Weights of a small image classifier.
Model: activation swiglu, widths [64, 128, 256].
Training: nadamw at rate 0.0013, 21300 steps, batches of 256.
Data: trained on retinal OCT scans (Kermany 2017), 49215 training examples, 110.8 epochs.
Rows from block 5 of a small image classifier, named by matrix and row number. Rows with one number belong to one neuron. Each number is 128 + 32 x the weight over its row's rms, rounded and kept within 0 to 255. All counts start at 0.
After each neuron's rows are labels from the 100 images, of 14848, where the neuron reaches its largest size: "strongest on" is what is common among them. Only what is clearly more common there than usual is listed. The data: retinal OCT scans (Kermany 2017).
# gate: MLP gate (model.blocks.5.mlp.gate.weight, 256x128), inputs 0-127
# fc1: MLP up (model.blocks.5.mlp.fc1.weight, 256x128), inputs 0-127
# fc2: MLP down (model.blocks.5.mlp.fc2.weight, 128x256, transposed), outputs 0-127

gate.205 [ 70  82  94 102 119 190  87  47 160 108 160 155 173 195 161 107 135 101 146 156 100 118 123 103 174 160 160  71  78 113 200 156 140 142 140 148 136 173  91 116 159 145  89 125 130 136 118 108 145 165 144  82  99 118 189 114 114 107 140 168 101 135  86 139 193 119 175  63 134 167  87 109  95 150 154 168 124 141  84 109 111 152 117  49 170 140 143 162 147 137  92  88 159 121 151  94 119 148  92 136 116 147  95 124 172 121 123 137 171  94  91 126 155 108 122  90 149 125  89  98 103 124  87 180 117 110 111 157]
fc1.205 [187 158 148 123 138 105 138 164 136 102 107  90 154 103  81 102  74  97 103 144 147 122  83 103 132  88 134 128 136 140  55  89 116  94 197 129 101  80 134  80  94 130  91 180 134  88 114 133 107 130  98 170 122 168 108 193 113 138 178 149  91 105 122  92  98  80 129 128 176  88 136 125 121  85  55  99 161  97 175 126 145 151  95 138 152 138 156 145 142 126 178 191  49 107 103 187 163 126 133 155 145 153 150 154 135 141 130 120 108  77 167 150  89 168 156  80 146 168 152  84 191 107 151 135 133 117 151 115]
fc2.205 [118  67 108 139 177  68 126 164 108 113 161 147 133 132  71 136 103 131 138 121 108 166 145 121 104 141 147  86  54 156 174 161 125 175 109 132 158  80 142 156 100 140 117 139 158  88 151  77 175 195 155  96 123 113 139  72 108  58 100 136 103 169  87 150 173 102 104 111 165 189  61 116 179 108  98 147 141  67 140 154 125 119 144 106 111  82 111 137 136  88 139 145  83 114 107 145 172 136  67  98 138 128  88  85 164 111 128 173 123 111 124  55 149 158 178 130 102 137 151  75 103 129  76 121 127 107 152 112]
strongest on: finding: normal

gate.97 [109 187 106 183  79 158  96 155 123 139 179  92 112  86 122 126 174 168 199 169  90 114 168 118 124 125 149 127 119 109 120 113 124 104  75 125 140 173 203  73 127 133 114 151  79 110  94 159 108 117 131 123 121 153 128  85 177 150 182 155  71 192  65 171 132 168 107 150  97 151 111 147 108 102 140 170 122 121 125 108 134 202 116 161 115 164 134 103  79 108 152 181 121 139  93 124  98 113 161 144  84 150 139  82 118 140 103 138 135 115  97 107  70 135 185  72  95 136  72 148 130  69  99 108 116 119 145 153]
fc1.97 [119 130 145 164 161 200  78 146 136 121 140 164 148 110  60 176  38 148  52 105 121 139 153 125 105 112  61 107 132 111 105  47  53 181  60 111 127 136 155 177 131 103 125  94 145 114 119 126 124 157 147 130 122 150 128 147 157 141 108 182 134 118 159 103  94  86 149 116 121 125 116 110 144 128 144  92 138 161  84 116 155 177 110 130 135 148 179 150 167 114 119 156  95 181 142 182 138  90 129 113 119 204 108 104 149 101 109 147 137 132 168 123 126  99  85  79 139 152 162 174 146 136 140 126 140  92  65  78]
fc2.97 [168 154 111 117 150 168 156 175 147 181 127 143 111 135 146 176 212 174 139  54  76 168 137 130 136  97 155  97 170  95 121  79 131 140 179 102 108 142 150 133 177 143 157 138 116 131 143 159 134  97 113  80 137 171 115  88 120 151 128 158 155 172 162 163 104 134 143  73 122 116  87 152  98  99 127 133 133 152 145 156 132  86 125  96  91 134  97  78  59 122  64  58 111  84 121 170  62 133  86 133 154  85 147 105 122 109 162 195 105 126 176 116 116 126 105  95 120 127  91 133  64 132 128 179 120 143 177 141]
strongest on: finding: diabetic macular edema

gate.17 [ 53 139 149 121 143 164 137 129  96 114 146  73 111 136  86 107 133 139  75  74 163 166 147 131  86 126 133 129 189  78  96 176 114 211  77 153 119 135 110 142 143  83  99 183 105 128 130 147 122 185 169  80 128  94 149  45 134 114 113 105 128 109 153 127 142 116 111 163 145 126 100 192 131  37  68 120 162 130 220 122 115 151 151 116 158 180  78 145 111 155 130 106 111 134  98 127 108 127 130 147 137 117 132 175 128 131  96 123 152 166 138  80  98 119 111 133 125 158 171 147 186 129 111 140 104  88 153 161]
fc1.17 [149 117 160 101 147 171  89 121 118 120 124 141 184 170  84  99 161 162 160 152  87 115  95 161 124 132 115 113 136 151 143 164 206 146 114 160 153 159 115 124 157 123 132 124 120 195 196 153 117 118  92  56 118 104 136 148 185 130 166 148 115 152  59 143 123 108 112 131  88 128 159 117  72 137 101 116  64 111 125  83 136 164 121 131  79  91  90  95  77  77 143 163 105 198 115 106 151 160 127 134 128  93 164 128  31 162  55  93  68 120 117 140 112 125 119 136 159 162 124 159 181 136 125 155 154 114 114 117]
fc2.17 [130 152 170 117 143  99 118 135 123 131 139 219 136 133  99 117 199 121 129 106 114  99  84 139 115  89 149 162 141 129 138 118 167  59 164 139 177  91 145 139 101 139 160 139 149  98 130 165 144 120 140 107 100  90  76 155  92  96  61 113 102 165  99 185 153 152  66 155  85  80 158 132 134 207  81 110 103 118 190 114 138 124 124 145  76 132 171 111 157 146  86  56 159 153 108 137  98 173 129 164 135 126 101 120 155 135 123 190 186 149  94 173 130 153 136 129 153  66 138 145 170 113  98 170 136 153 140  91]
strongest on: finding: choroidal neovascularization

gate.99 [157 154 144 134 123  96 141 162 126 201 138  84 152 177 179  95 105  94 153  59 112 133  90  71 150 127 124  69 164 153 169 109  80 133 169 116 126 182 107 200 114  84 175 152 155  92 119 159  84  66 101 112 106 158 119 174 165 214 134 132 151 130 112 127 107 154 105 112  78 115 146  95 158  98 115 118 133 117 158 156 121  87  88 122  89 150  25 114 112  88 141  92 133 143 144 154 144  77 129 181 176 146 142 104 116 109 107 103 148 149 143 144 116 131 160 128 124 150 104 156  96 121 142 163 136 157  72 128]
fc1.99 [130 138 116 121  86 104 104  97 158 186 149 162 162  93 125 124  87 117 156 151 120 153 116 133 131 235 105 172 105 150 134 126 165 175  56 109 107 185 154 118 124  90 135  78 150 157 103  96  76 178  91 154 126 100  90 147 138 162 135 107 104 176 105 140 124 168 131 141 133  66 116 120 163 136  94  98 145 117 112 129 103 114 154 159 164  90 126  76 168  62 130 119 179 130 164  93 189 103 121 122 119 178 165  90 158  62 140 112 115 107  80 144 145 144 172  78 175 148 114 143 129  64 135 121  69 133 147 149]
fc2.99 [146 111 149 124 138 122 245 165 104 162 158 160 143 134 130 153  99 103 142 144 106 143  46 118 123 123 117 178 175 159  92 159 131 142 143 145 117 113 106 105 135 152 129 183 186 157 144 124 112 120 129 157 101 151 141 127 102 135 126 190 180 111 117 143 184 125 122 128 141 176 103 118 139  94 155  84 128 136  98 130 150 167 186 114 145 111 168 112 173 101 129  95 119 156 103 145 126  70 160  91 148 144 186 126 120 119 145 127   2 120 147  91  95 122  69 137 202 118 101 162 152 148 103 101 167 135 183 119]
strongest on: finding: drusen

gate.192 [101 126 168 170 104 114 144 109 118 134  89 144  81 126 140 102 117 152  81 132  71 113 147 120 146  92 137 147 149  85 172  75  97 158  76 128 129 117  57 191 116  63 121 104  84 137 159 184 136 109 166 122 157 189  54 161 136 127  91  99 181  96 175 178  73 203 150 135 153 106 135 139 174 141 168 129 126 207  69 135 108 129 137 100 131 108 111 111 143 162 126 132  97 131 131 136 200  96 190 102 147 106 157 113 140 122 136 141 138 164 152 116 110 105 146 152  96 124 106 104  88 123 134 190  93 131  91 135]
fc1.192 [108 141 118 181 186 126 131  64  50 101 156 145 101 136 123  69 118 202 140 124 148 114 156 153 108 106 144 116 130 106  89 132  74 176 154 108 116  97 158  71 150  94 149  84 168 147 162 163 129 132 133 128  90 157 107 132 103 129 118 110  82 160 102 144 138 146 112 118  99  73 110  91 159 119 114 138 131 120 187 139 163 210 185 147  77 171  63 101 129 135 104 153 137 146 133  92 106  81 155 156 125  90 172 128 167 150 133  60  88 158  98  67 134 119 149 161 190 151 148 126  82 152  98 146 122  88 130 109]
fc2.192 [142 183  95 130 138 200  97  90 152 109 112 162 137 160 122 139 148 125 100 153 161 124 163 101 119 109 134 168 138 151 122  94 120 108  78 140  84 124 154 122 110  79  96 120 102 122 178 144 129  83 105  80  93  61 166 152 183 119 174 153 178 110 160  96 143 129 132 196 108 127 104 154 149 107  97 147 122 149 133 150  56  69 125 108 157 119 107 121 115 194 121 109 130 183  78 119 133 138  89 113  58 171 211 112  82 132 121 106 165 130 188  84 162 106 168 160  84 106 154 143 111 140  91 169 141 149 137 177]
strongest on: finding: choroidal neovascularization

gate.234 [ 80  59  95  74 136 142 186 118 137 109  80 165 111 146 127 100 130 166 152 146  97 127 123 183 133 147  75 148 115  84  74 149 191 170  75 177 133  91 135 166 130 123  92 131 105 111  92 136 131 100 143 160 147 118 166  82  45 177 130 143 151 145 107 143 160 133 158 112 132  96  94 155 108 140 179 194 103 221  96 129 135 105 103 111 143 100  56 156 171  95 142 123 101 141 131 117 100 146 112 167 133 146 111 128 162 186 133 127 145 116 151 165 185 128 154 139 116  99 126 128 135  55  86 160 125 166 138 106]
fc1.234 [123 115 195  83 178 110 146 150 159 111 187 122 140  66 160  71 109  84 142  93  85 136  29 144 144  89 126 162 112 139 152 152 166 147  87 164 128  92 164 116  71  95 134 138 125 135 130 145 147 147 130 136 105 120 190 125 173 143 126 165 123 124 184 139  99 125 127 181 157  92 129 131 145 121 127  87 128 145 172 106 138 115 149 115  90  90 109 116 119 193 143 100  72 155 136  97  72  66 161 106 163 113  97 177  95 144 142 140 172 110  88 138  84 150 167 104  70 109 117 147  96 192 140 100 163 130 124 182]
fc2.234 [119 101 115  72 166 152 154  88 141 127 114 162 142 156  66  98  80 129 192 199  95 124 107 176 148 148 111 171 134 148 168  58 144 134  99 127 161 137 137  98  87 127 187  80 168 135 120 131 203 105 114 190 100 139 108 157 157 106 111  83 102  95  94 135 139 116  95 102 188  95 112 139 120 100 124 160 111 116  92  84 116  74 196 113 149 152  56 116  84 182  80 136 140 151 136 106 113  97  97 161 133 115 170 145 113 111 151  89 142 149 125 174 170  89 119  95  99  93 106 103 130 131 151 164 124 142 130 180]
strongest on: finding: drusen

gate.132 [114  91 107 128 161 139 176 108 124 145 134 143 115 108 122 122 133 147 141 136 161 129 146 126 145 128 142 154 157  80 114  21 110 155 109 150 128 129 113 158 152 167  90 135 142 143 108 127  72 142 114  97 119 107 117 128 130 142 159 101 130 133 115 163 128 137  66  84 120 158 134 101 122 164 203 171 162 148 130 140 119 156 105 175 144 121  48 183 148 141 187 160  77  91 144 158 115 132 138 210 115 109   5 126 152 103 135 100 142 138 154  85 156  65  97 131 137  97  82 167 169 100  99 136  56 132 108  91]
fc1.132 [110 167 103 121 126 141 116  79  78 131 115 177 108 113 119  98 142 134 108 130 132 127 168  88  90 130 161  89 165 129  86 122 111 147 192 110 141 174  93 107  75 118 132 111 112 117 169 145 116 137 157 172 161 178 111 118 115 136 111  79 166 106 117 175  88 125 127  75  94  73  93 101  84  95 147 141 106 175 124 223 202  79 122 124 135 106 101 144 141 115 162 122 139 131 108 178 125 114 124 204  72 102 136  96 201 194  88 152 116 142 120 129 123 169 143 186 158 181 159 113  88 122 108 119 115 153 109  76]
fc2.132 [128 125 144 162 119 154 103 132 145  85 130 107  56 146 134 103 169  90 110  89 177 146  90 109  79 139 139 144 143 146 132 158 110  80 119 143  66 111 163 128 125  75  78 101 127 132 148 102 159 128  98  59 114 124 159 110 152 140 159 128  91 132 148  90  75 133  72 190  88 157 141 196 182 141 116  99 127 129 131 138 132 117 110 116 170 119 190 106  95 111 113 136  85 154 147 158 130 123  83  40 111 185 148  82 160  69 129 132 130 145 172  96 105  74 135 194 154 147 115 196 126 187 105 130 151 110 109 159]
strongest on: finding: drusen

gate.109 [109 126 120  76 102 120  95 117 116 143  75 125  58 204 100  98 142 131 152 133 133 103 146 152 135 128 101 110 167 130 121 106  88 184 128 108 135 130  85 133 160 174 129 176 123  64 169 112 154 135 134 136 143 121 125 126  98 118 167 182 112 146 131 127 126 131 120  51 128 110 166 115 101  95 155 201  79 141 149 105 124 115 132 139 136 140  85  83 136  95 170  91 176 117 120 145 132 176 132 211 125 130  81  77 185 143 118 128 100 148 186 114 171 141 152 181 111 196 164 119  95  74  71 141 147 173 125  61]
fc1.109 [158 154 192 154 104 100  84  99 110 181 198 106 156 135 144 139 113 118 161 127 141 152 101  93 158  58 143 131 133 118  89 126 101 131 132 155 119 111 114  98 134 129 169  80  97 143 142 128 135 160 112  59  85 134  88 137 201 126 178 106 149 139 119 122 168 107 128 199 104 160 169  74 133  74  78  74 130 113 136 155 115 122 180 183 124 146 149 122  97 157 131 108 122  99  85 114 118 102 177 129  97 140 176 152 109 120  99 154 125  99 121 137  88 155 151  50 111 110 116 124 160 184 179 137 183  82  59 158]
fc2.109 [130 112 131 100 134 111 105  58 169 141 119 152 127 132 113 153 123 147 183 136  72 135 151 170 104 151  98  66 129 102 182  96 135 164 106 143 162 169  55  76  65 131 181  83 134 130 108  80 184 158 184 120  97 147 109 146 160 151 125  83  70 127 151 171 119  78 150  89 162 168 121  88 123  99 144 180 156 126  94 149 136 100 174 114 140 109 123 114  84  49  99 121 166 143 138  71 116  94 126 203 142 135 117 127 140 126 140 141 100 121  94 172 167 123  86 112 114 151 123 104  97 116 152 182  70 149 128 128]
strongest on: finding: drusen

gate.68 [137 146 115 138 103 146  83 117 141 159 143 156 136 178  71 119 146 146 146 101 164 133 142 152 108  94 121 136 147 132 172 123 158 121 119 126 112 166 147 163 158 145  97 105 113 140  76  70 163 132 148 115  70 107 162 117  74  99  73  69 164 126 111  68 114 101 179  96 137 143  85 108  99 168  99  74 170 170  68  96 154 124 147  97 136  67 128 194 118 124  94 191 114 170  35 151 123 173 130 122 125 148 137  86  74 168 123 103 167 152 128 131 136 153 138 103 129  76 137 165 206  87 141 103 141 164 148 142]
fc1.68 [105  97 150  99 108  71  90 125 127 162 192 152 113 181 163 163 143  63 140 180 110 149 157  94 148 121  79 122 109 117 125 109 135 162 160 129 109 156 165 117 148 142 122 109 117 144 140  84  93 118  82 143 127 151 108 168 116 115 138  26 124 161 107 159  94 103 166 134 111 121 124 122 124 194 140 151 100 150  90 147 112 154 142 182 184  83 103  85 211 136 131 136 117 163 103  80 108 105 126 131 150  91 146  83 164  96 137 155 108 166  84  45  83 197 180  95 171 130 166 108 133 124 139  99 119 133 114 163]
fc2.68 [151 124 125 123 138 127  83 109 123  89 107 107  93 156 191  92  24 143  88 109 167 104 147 111 129 146 129 138 106 110 110 118 122 115 112 178 128 173 109 143 129 172 166 101  86 131  33 121 107 187 119 156 185 136 129 138 184 139 111  89  71  86 160  86  69 101 125 106 163 104 140 119 129 112 167 114  86 105 137  13  92 114 194 157 151 124 154 158 122 169 145 108 151 111 113 100  81 122 146  86 114 175 148 154 114 168  84 111 150 166 136 149 148 138 133 102 109 102 117  95  75 114 149 155 131 140 127 135]
strongest on: finding: choroidal neovascularization

gate.66 [112 145 110  71  94 121 117  99  94 153 169 148 175 153 181 162 122 115 156 143 123 129  99  77 194  77 185 168 121  85 125 149 118 165 201  55  85 110  98 121  82 156 149 127 165  96 173 156 126 117 118  99 144 156 155 101 109 149 130 140 141 162 101 206 176 115 129  76 122 133 202  63 108 109 119 105 147 152 138 143 180 100 120 104 127  82 115 152  97 112 190 112 139 158 122  97 132  63 125 138 134 157  99 105 149 143 128 121  62 109 129 129 109 185 113  78 133 169 139 136 107 144 152 123 136 171  68 129]
fc1.66 [121 141  92 131 123 163 144 164 124 119 184 155 185 110 175 127 168 117 141  45  99 124  99 108 191 103 140 119 182 150 145  74 140 159  88 124  74  99 133 172 170 141 132 138 103 205  84 145  75 169 136 101 139 101 130 169 188 124 129 129 149 202  74  92  78 102 111 115 121 107  83  88 114 136 123 148 152 160  89 168 176 108 137  62 138 143 137 113 143  84 115 167 117 137 111 176 172  90 133 130 147 189 129 127 134 106 141 129 146 117  76 107  56 105 123  83 129 156 150 112 146 120 164 100  90 112 131 162]
fc2.66 [164 144  88 156 103 107 173  93 117 117 132 106 146 151 171  79 130  72 100 161 175 157  82 129 143 149 161 131 132 140  80 111 100 104  94 173  56 101 153 155 155  73  95 165 139 137 164 159  98 115 140 141 137  86 144 114 153 119 162 155 167 106 137  97  95 157 104 166  56 117 157 117 159 141 144  75 163 131 113 136 104 171 124 118 129 109 194 143 149 145 151 151  61 138 112  81 168 179 141  74 139 167 147  81 150 156  76 126  79 135 158  55  91 118  94 170 157 147  87 172 155 129 114  98 183 128 107  93]
strongest on: finding: drusen; finding: diabetic macular edema

gate.94 [127 128 114 107  71 155  99 160 145  80 108 109 125 134 134 172 118  93  90 148 146 139 114  83  50 115 123 115  74 132 151 147 122 124 164 150 119  85  82 140 142 160 138  88 142 113 147 116 199  73 142 104  94 163 173 202 141 162 129 102 107 166 113  84 114 113  72 121 134 107 158 172  95 192 127 130 102 117 120 170 124 177  74 101 152  86 114 162 115 143 176 104 126 158 141 143 168 161  74 110 195 177 144 190  79 125 180 166 124  62 137 124 154 108 143 113 110  68 103 104 125 123 165 126 112 150 175 107]
fc1.94 [112 151  66 157 168  94 236 112 125 147 118  48 134  85 170 149 143 112 143 121 147 108 107  93 150 154 168 108 160 137  72 153 131 158 164 131 120  73 189 152 133 138  91 166 159  72 107 164 149 127 132 174 184 137 105 112 158 124 133 184 171 112 159 110  94  98 161 146 146  81 108  96 145 118 146 134 124 184 160 182 129  97 150  79 115 167 119 157 125 111 118  92 152  66 141 172 133 138  76  92 137 125  96 140 128 165 118 101  96 122 118 108  60 100 104 157 110 115 101  85 163 106 129 143 163  96  73 144]
fc2.94 [122 174 118 114 144 134  45 126 126 142 119 204 195 109 156 179 110 127  88 132 154  83 184  72 123 179 105  97 163 186  85 143 188 119 173 129 132  93  52 172 124  67 125 114 138 133 104 152 155 105  86 132  85 115 163 121  76 114  71  98 117  93 125 157 134 145 127 108 151  64 138 108 124 109 110 106 102 145 181  81  91 141  94 134  81 105 163 171 163 135  83 100 118 132 105 138 175 141 113 122 139 112 102 116 167 114 143 140  46 154 132  98 115 140 121 105 158  81 112  95  94 137 140 152 169 129 149 144]
strongest on: finding: diabetic macular edema

gate.214 [123 100 123  86 120 133 138 148 152  98  93 121 108 121 163 112 174 194 183  78 174 145 148 162 174  61 119 118 100 124 107 155 157 113 127 134 131 139 142 132  73 145 128 148 161 171 104 109 138 110 120 116 180  65 136 116 157 128  73 116  77 154  78 156 163 194 102  92 205 189 123 100 175  92 125 139 174 197 141 107  89  90 123 119 142 185 126 144  95  60 148 122 140 114 120 126 116  84 160 123  64 131 141 180 116 156  75  83  82 143 152 162 111 150 128 170 110 120 130 124 115 187 107 157 122  96 140 121]
fc1.214 [152  79 117 115  99 183 113 185 154  97 180 136  72 177 127  94 125 127 101 118 106 118 143 139  99 134 123  65 147 104 142 168 112 101 177 163 136 163 139 159 137  30 206 164 154  94  98 132 131  72 125 138  83  93 147  84 139 135  80  60  86 135  75 109 121 160 145 104  92 189 175 113 128 144 150 147 176 127  75 112 128 169 131 120  97 131 138 150 139 154 115  69  85 122 150  85 139 166 123 130 139 111  74 151 120  89 115 181 160 124 138 137 109 121 163  77 151  96 120 121 131 163 151 144 108 162 157 182]
fc2.214 [113 130  81 107  85  93 123  65 158 214 145 161 132 111 160 104 116 138 120 158 193  84 159 142 160 107 152 144 187 189  70 197  97 192 159 110 140  96  88 111 109  88 114 187 161 149  85 149 116  70 142 100  78  75 171 124 149 118 152 112 133 125  87 149 130 111 179 114 165 119 173 138 170 110  93  89  96 145 136 150 109 137 105 125  66 101 159 145 167 113 107 145 137 164 139 102 178  91  62 104 103  99 121 147 138  75 153  87  91 114 111 121  98  90 122 109 130 138 109 138 140 168 145 127 136 126 142 157]
strongest on: finding: normal

gate.12 [156 161 191 186 139 134 124 159 150 124 124 128  82 109 113 150 153 149 114  86 123  91 170 170 116  87 133 163 117 144  99 123  91 126 130 160 117 159 112  89 121  91 171 100 112 168 123 146 141 167 173 104  78 103 159 175 131 122 156 115  65 124 139 160  72 142 101 162 132  88  98 130 131 135  83  99 136  57  98 101 186 135 165 162 115  42 153 121 127 145 152 179  78 178 102  86 167 164 124  79 132 134 164  99  54 103 109 143 108 120  80 159 144 113 175 163 117 188 151 127  76 161 102 140 107 128 178 109]
fc1.12 [110 142 109 137 142 189 186 139 115  88 140 152 138 110 125 128  75 190 109  83 170 146 115 172 152  96 167  51 163  92  84  89 147 102 130 116 161 144 138 148  94 137  76  92 120 153 124 188  89 111 180 123 144 101 128  76 150 123 137  76 215 105 150 161 106 142 118 164  38 126  91  94 136 149 108 102 175 134 121 120 130 131 108 147 122 185 135 168 109 155 141 110 133 109 105 134 151  73 158 112 113 111  93 108 111 159  90 131 123 157 103 197 196 134  99 168 132 129 130 175 111 133 118 145 197 105  95 107]
fc2.12 [129 178 128  91 156 135 131 104 107 160 147 165 154 155 121 163 121 115 136 158 101 111 109 109 156 146  65 120 124 185  62 126 124 173 111 125 167  98 107  74 150 119 174 183 168 113 125 125 206  53  87  67 177 106 143  97  85  94  85  89 130  65  95 165 149 149 108 132 134 127  29 143 131 108 125 127 130 174 131 139  62 144 125 102 186 124 153 188 120 170  68 146 108 123 116 147 120 147 106 116 128 138 134 106  72  98 139 133 143 129 116  87 130 169 106 146 153 135 131 149 113 165 118 170 175 170 156 166]
strongest on: finding: choroidal neovascularization

gate.22 [ 56 148 118 157 121  94 120 144 103 152 159  89 129 171 105 131 142 139 140  98  86 181 157 163 134  96 140 138 129 102 149  98 152 109 139  84  65 164 105  83 151 148 140 182 163 155 142 157  95 123  73  65 113 178 125  83 135 173 138 109 128 135  68 148 111 100 147 165 114 123 115 114 190  90 113 101 133 190 129  80 122 200 162 176 121 166  93 127 102  84 139 144 155 144  49 116  81 133 141 156 116 122 147  86 144 177 129 112  76 179 191 139 128 131 130 140 135 173 173 112 104 108 119 156 165  93  82  83]
fc1.22 [167  70 129 109 169  86 127 110 181 104 139 129 103 146 179 165  68 139 198 140 164 169 167 129 146 107 139  99 119 130 133 109 122  20 139  95 106 115  90 114 121  88  70 119 176  93  90 152 130 149 154 223 101 146 104 140 143 153 157 175  91  71 123 124 120 138 127 101 110 146 121 111 109 134 143 158 123 101 122 169 168 138 155  94 155 142 189 129 154 156 148  82 128  60 126 105 152 130  98 100 152 137 109  78 185 124 123  76 169 128 148 146 149 127  95 166 103 149  84  91  75 147 137 113 137 183 115 121]
fc2.22 [143  88  85 161 126 150 163 146  87 127 152  87 158  92  94 119 153 152 142 130 145 142 150 179 107 156 110 144 109  68 139 109 100 170  81  82 121 138 137  85  46 168 109 148 121 119 134  77 106 146 150  57 114 159 119  96 171 125 142 177 156 137 127 102 139 140 165 128 105 135 140 154 159  74 148 144  97 107  82 215 161 111 153 167 181  79 127 139  91  95 155 155 144 133 153  79 149  69  98 142 112 109 137  66 187 141 152 110  85  97  88 157 104  74  94 111 112 108 159 108  97 121 139 184  78 100 154  98]
strongest on: finding: choroidal neovascularization

gate.145 [110 150  89 182  84 141  77 131 122 131 170 117  79  80 146 132 140 140 148  91 146 186 136 145 155  89 164  92  71 132 166  95 195  96 194 165 173 127  94  89 129 147 107 156  75  77 152 136 144 169  63 123 110 157 139 120 183 131 117 138  99 128 137 134 183  91  85 140  97 173 139  94 123 105 159 134 119 171 155 144 165 147 165 101 102  69 102 132  99 105  94 134  77 140 121 103 184  70 102 148 158 145 139  79 134 140 113 133 177 108 135 147 162 168 117 126  58  83 142 140 100 145 121 166 160 112 150 182]
fc1.145 [164 140 123 131 133  42 191 158  84 111 105 140 181  78 164 102 157 122 141 187 146  99 100 172 137 117 147  51 208 122 106 139 112 107 104 109 155  89  93 125  73 149  79 115 115 163 146 187  89 111 124 169 149 108  65 152 115  97 122 205 142 100 100 119 126 149  94  86 137 109 121 160 133 105 141 152 159 161 121 108 139 106 107 162 136 146 142 149  93 124 173 111 115 130  96  73 123 147 146 153 132 106 138 163 121 130 131  76 138 106  68 110 133 125 199 125 136 153  99 151  96 159 173 135 153 105 149  37]
fc2.145 [116  99  95 162 165  94  88 142 147 107 114 144 131 174 109  64 125 162 122 185 140 142 100 149 188 127  63 105  92 165 118 129  95 148 126 133 105 145 125 133 142 113 144 146 152 132 134 125 144 124 122 150 152  85 153 146  45 127 172  71 118  84 158 130 179  83  69  72 107 165 151 157 128 158 105 188 198 146 127 126  79 132 165  91 160 101 171 126 148 128 129 178 171 168  95 138 143  82  70 131 154 184 140  91 135 146  97  88 121 168 178 151 148 132 141 106 171 117 142 132 153 142 133  57  59 170 121 114]
strongest on: finding: drusen

gate.166 [145 123  81 176 145  81 104  90 133 145 108 116 127  88 100  74 120  84 164 147 175 118 181 105 115 115 138 138 182 115 146  59 134 144 149 110 117 156 112 146 156 151 169 102 161 121 146 144 155 100 131 126  84 149 117 113 143 116  98 125 170  74 152 130 116 137 189 124  76  61 152 148 102 148 138  88 129  82  83 139 124  95 132 129 138 136 109 182 135 134  85  57 164 131 177 160  93 178  68 178 175 131 141 158 148 172 140 127 135  93 146 142  70 100 160 153 104 151 160 170 184 163  51  72 170 122  94 110]
fc1.166 [ 82 104 145 177 126 117  72 164 111 189 109 159  97 169 155 130  94  95  93 118 128 155 156  97  94 199 144 186 120 133 127 117 123 118 128 126 118 119  44 115 205 119 154 165  83 131 159  97  91 105 165 126 123 207 127 154 190 114 111  94 146  93 152 117 153 127 119 101 148 126  87 120 122 173 127  83 117  88 131 104  82 128 162  99 138  90 129 164 152 100 133 126 132 117 144 147 141 172 158 110 118 170 122 117 154 173 126 123 125 108 185  98 134  40 129 140 105 178 152 123 101 170  64 188 101  92  74 104]
fc2.166 [109 178  83 139  84  94 179 122 147 105 105 143 145 154 120 161 107 115 123 143 189 118  76 101 161 112 105 144  58  95 108 183 172 129 136 106 117 123 117 101 120 168 153 126 117 126 116 177 142 110 147 146 225 135 149 156 109 103 154 194 114 149 122  89 149 178 149 160 130 113 161 173 152 156  70 132 103 149 116  88  73  95 109 211 127 122 166 128 148 164 111  93 191 158 133 159 161 144 102 107 101 136  89 162 150  71 159  60 155 146  91 127 162 109 124 132 102 123 107 133 119 165  91 173 144 136  81  70]
strongest on: finding: normal

gate.201 [ 94  95 166 116 107 187 120 152 134 146  98 112 121  54 149 130 147 166 146 104 128 134  86 129  76 135 159 179 101 149 128 107 109  91 101 172 152 145 120 103  74  35 102 218 134  84 122 156 113 162 150 135 110 140 159 130 158 162 188 177  79 150 142 195  71 138 155 148 176 156 126 156 134  71 114 152 137 118 130  86 117 126 152 113 118 124 135  59 139 149 136 159 102 135  81 148 158 137 161 157  95  87 105 158 160  96 106  83 162  90 101 125 160 211 128 129  86 152 115  94 158 109 117 124  97 143 124 148]
fc1.201 [119 179 109 143 144  46 184 137 158 151 116 111 196 116 140 162 221 107 176 151  87 102 127 118 115 118 127 155 186  45 125 189  97 156 103  75 107 145 137  62  99 102 159 123 142 139  98 134 156  98 101 134 154 113 136 105 110 130 109 135 151 167 126  98  55 157 136 136 149 111  55 156 119 152 184 114 160 138 142 159 130 101 102 162  94 138  84 114  47 135  85 119 135 147 131 123  67 121 101 165 162  72 150 130 125 126 112 138 123 109 155 109  81 133 175 143 172 118 141 158 127 177 106 110 130 153 119 136]
fc2.201 [121 110  86 118 114 113 139  94 135  83 117 178  92 165 118 149 171 153 123 131 147 153 154 140 165  79 102 189  84  49 166 121 121 154  83 145 111 179 119 131  78 168 154 157 114 118 217 103  99 116 107 119 172 136 154 153 152 133  99 158 150  92 109 110 106 173 123 101 120  94 141 167 168 164  26 192 133 161 140 133 106  78 127 119 140 144 137 132 133 119 156 119 117 164 166  79 151  93  76 163 105 163 151 116 157 116  89  60 142 150 136 148 168 111 119 106 101  49 115 108 110 109  74 157 105 132  88 130]
strongest on: finding: choroidal neovascularization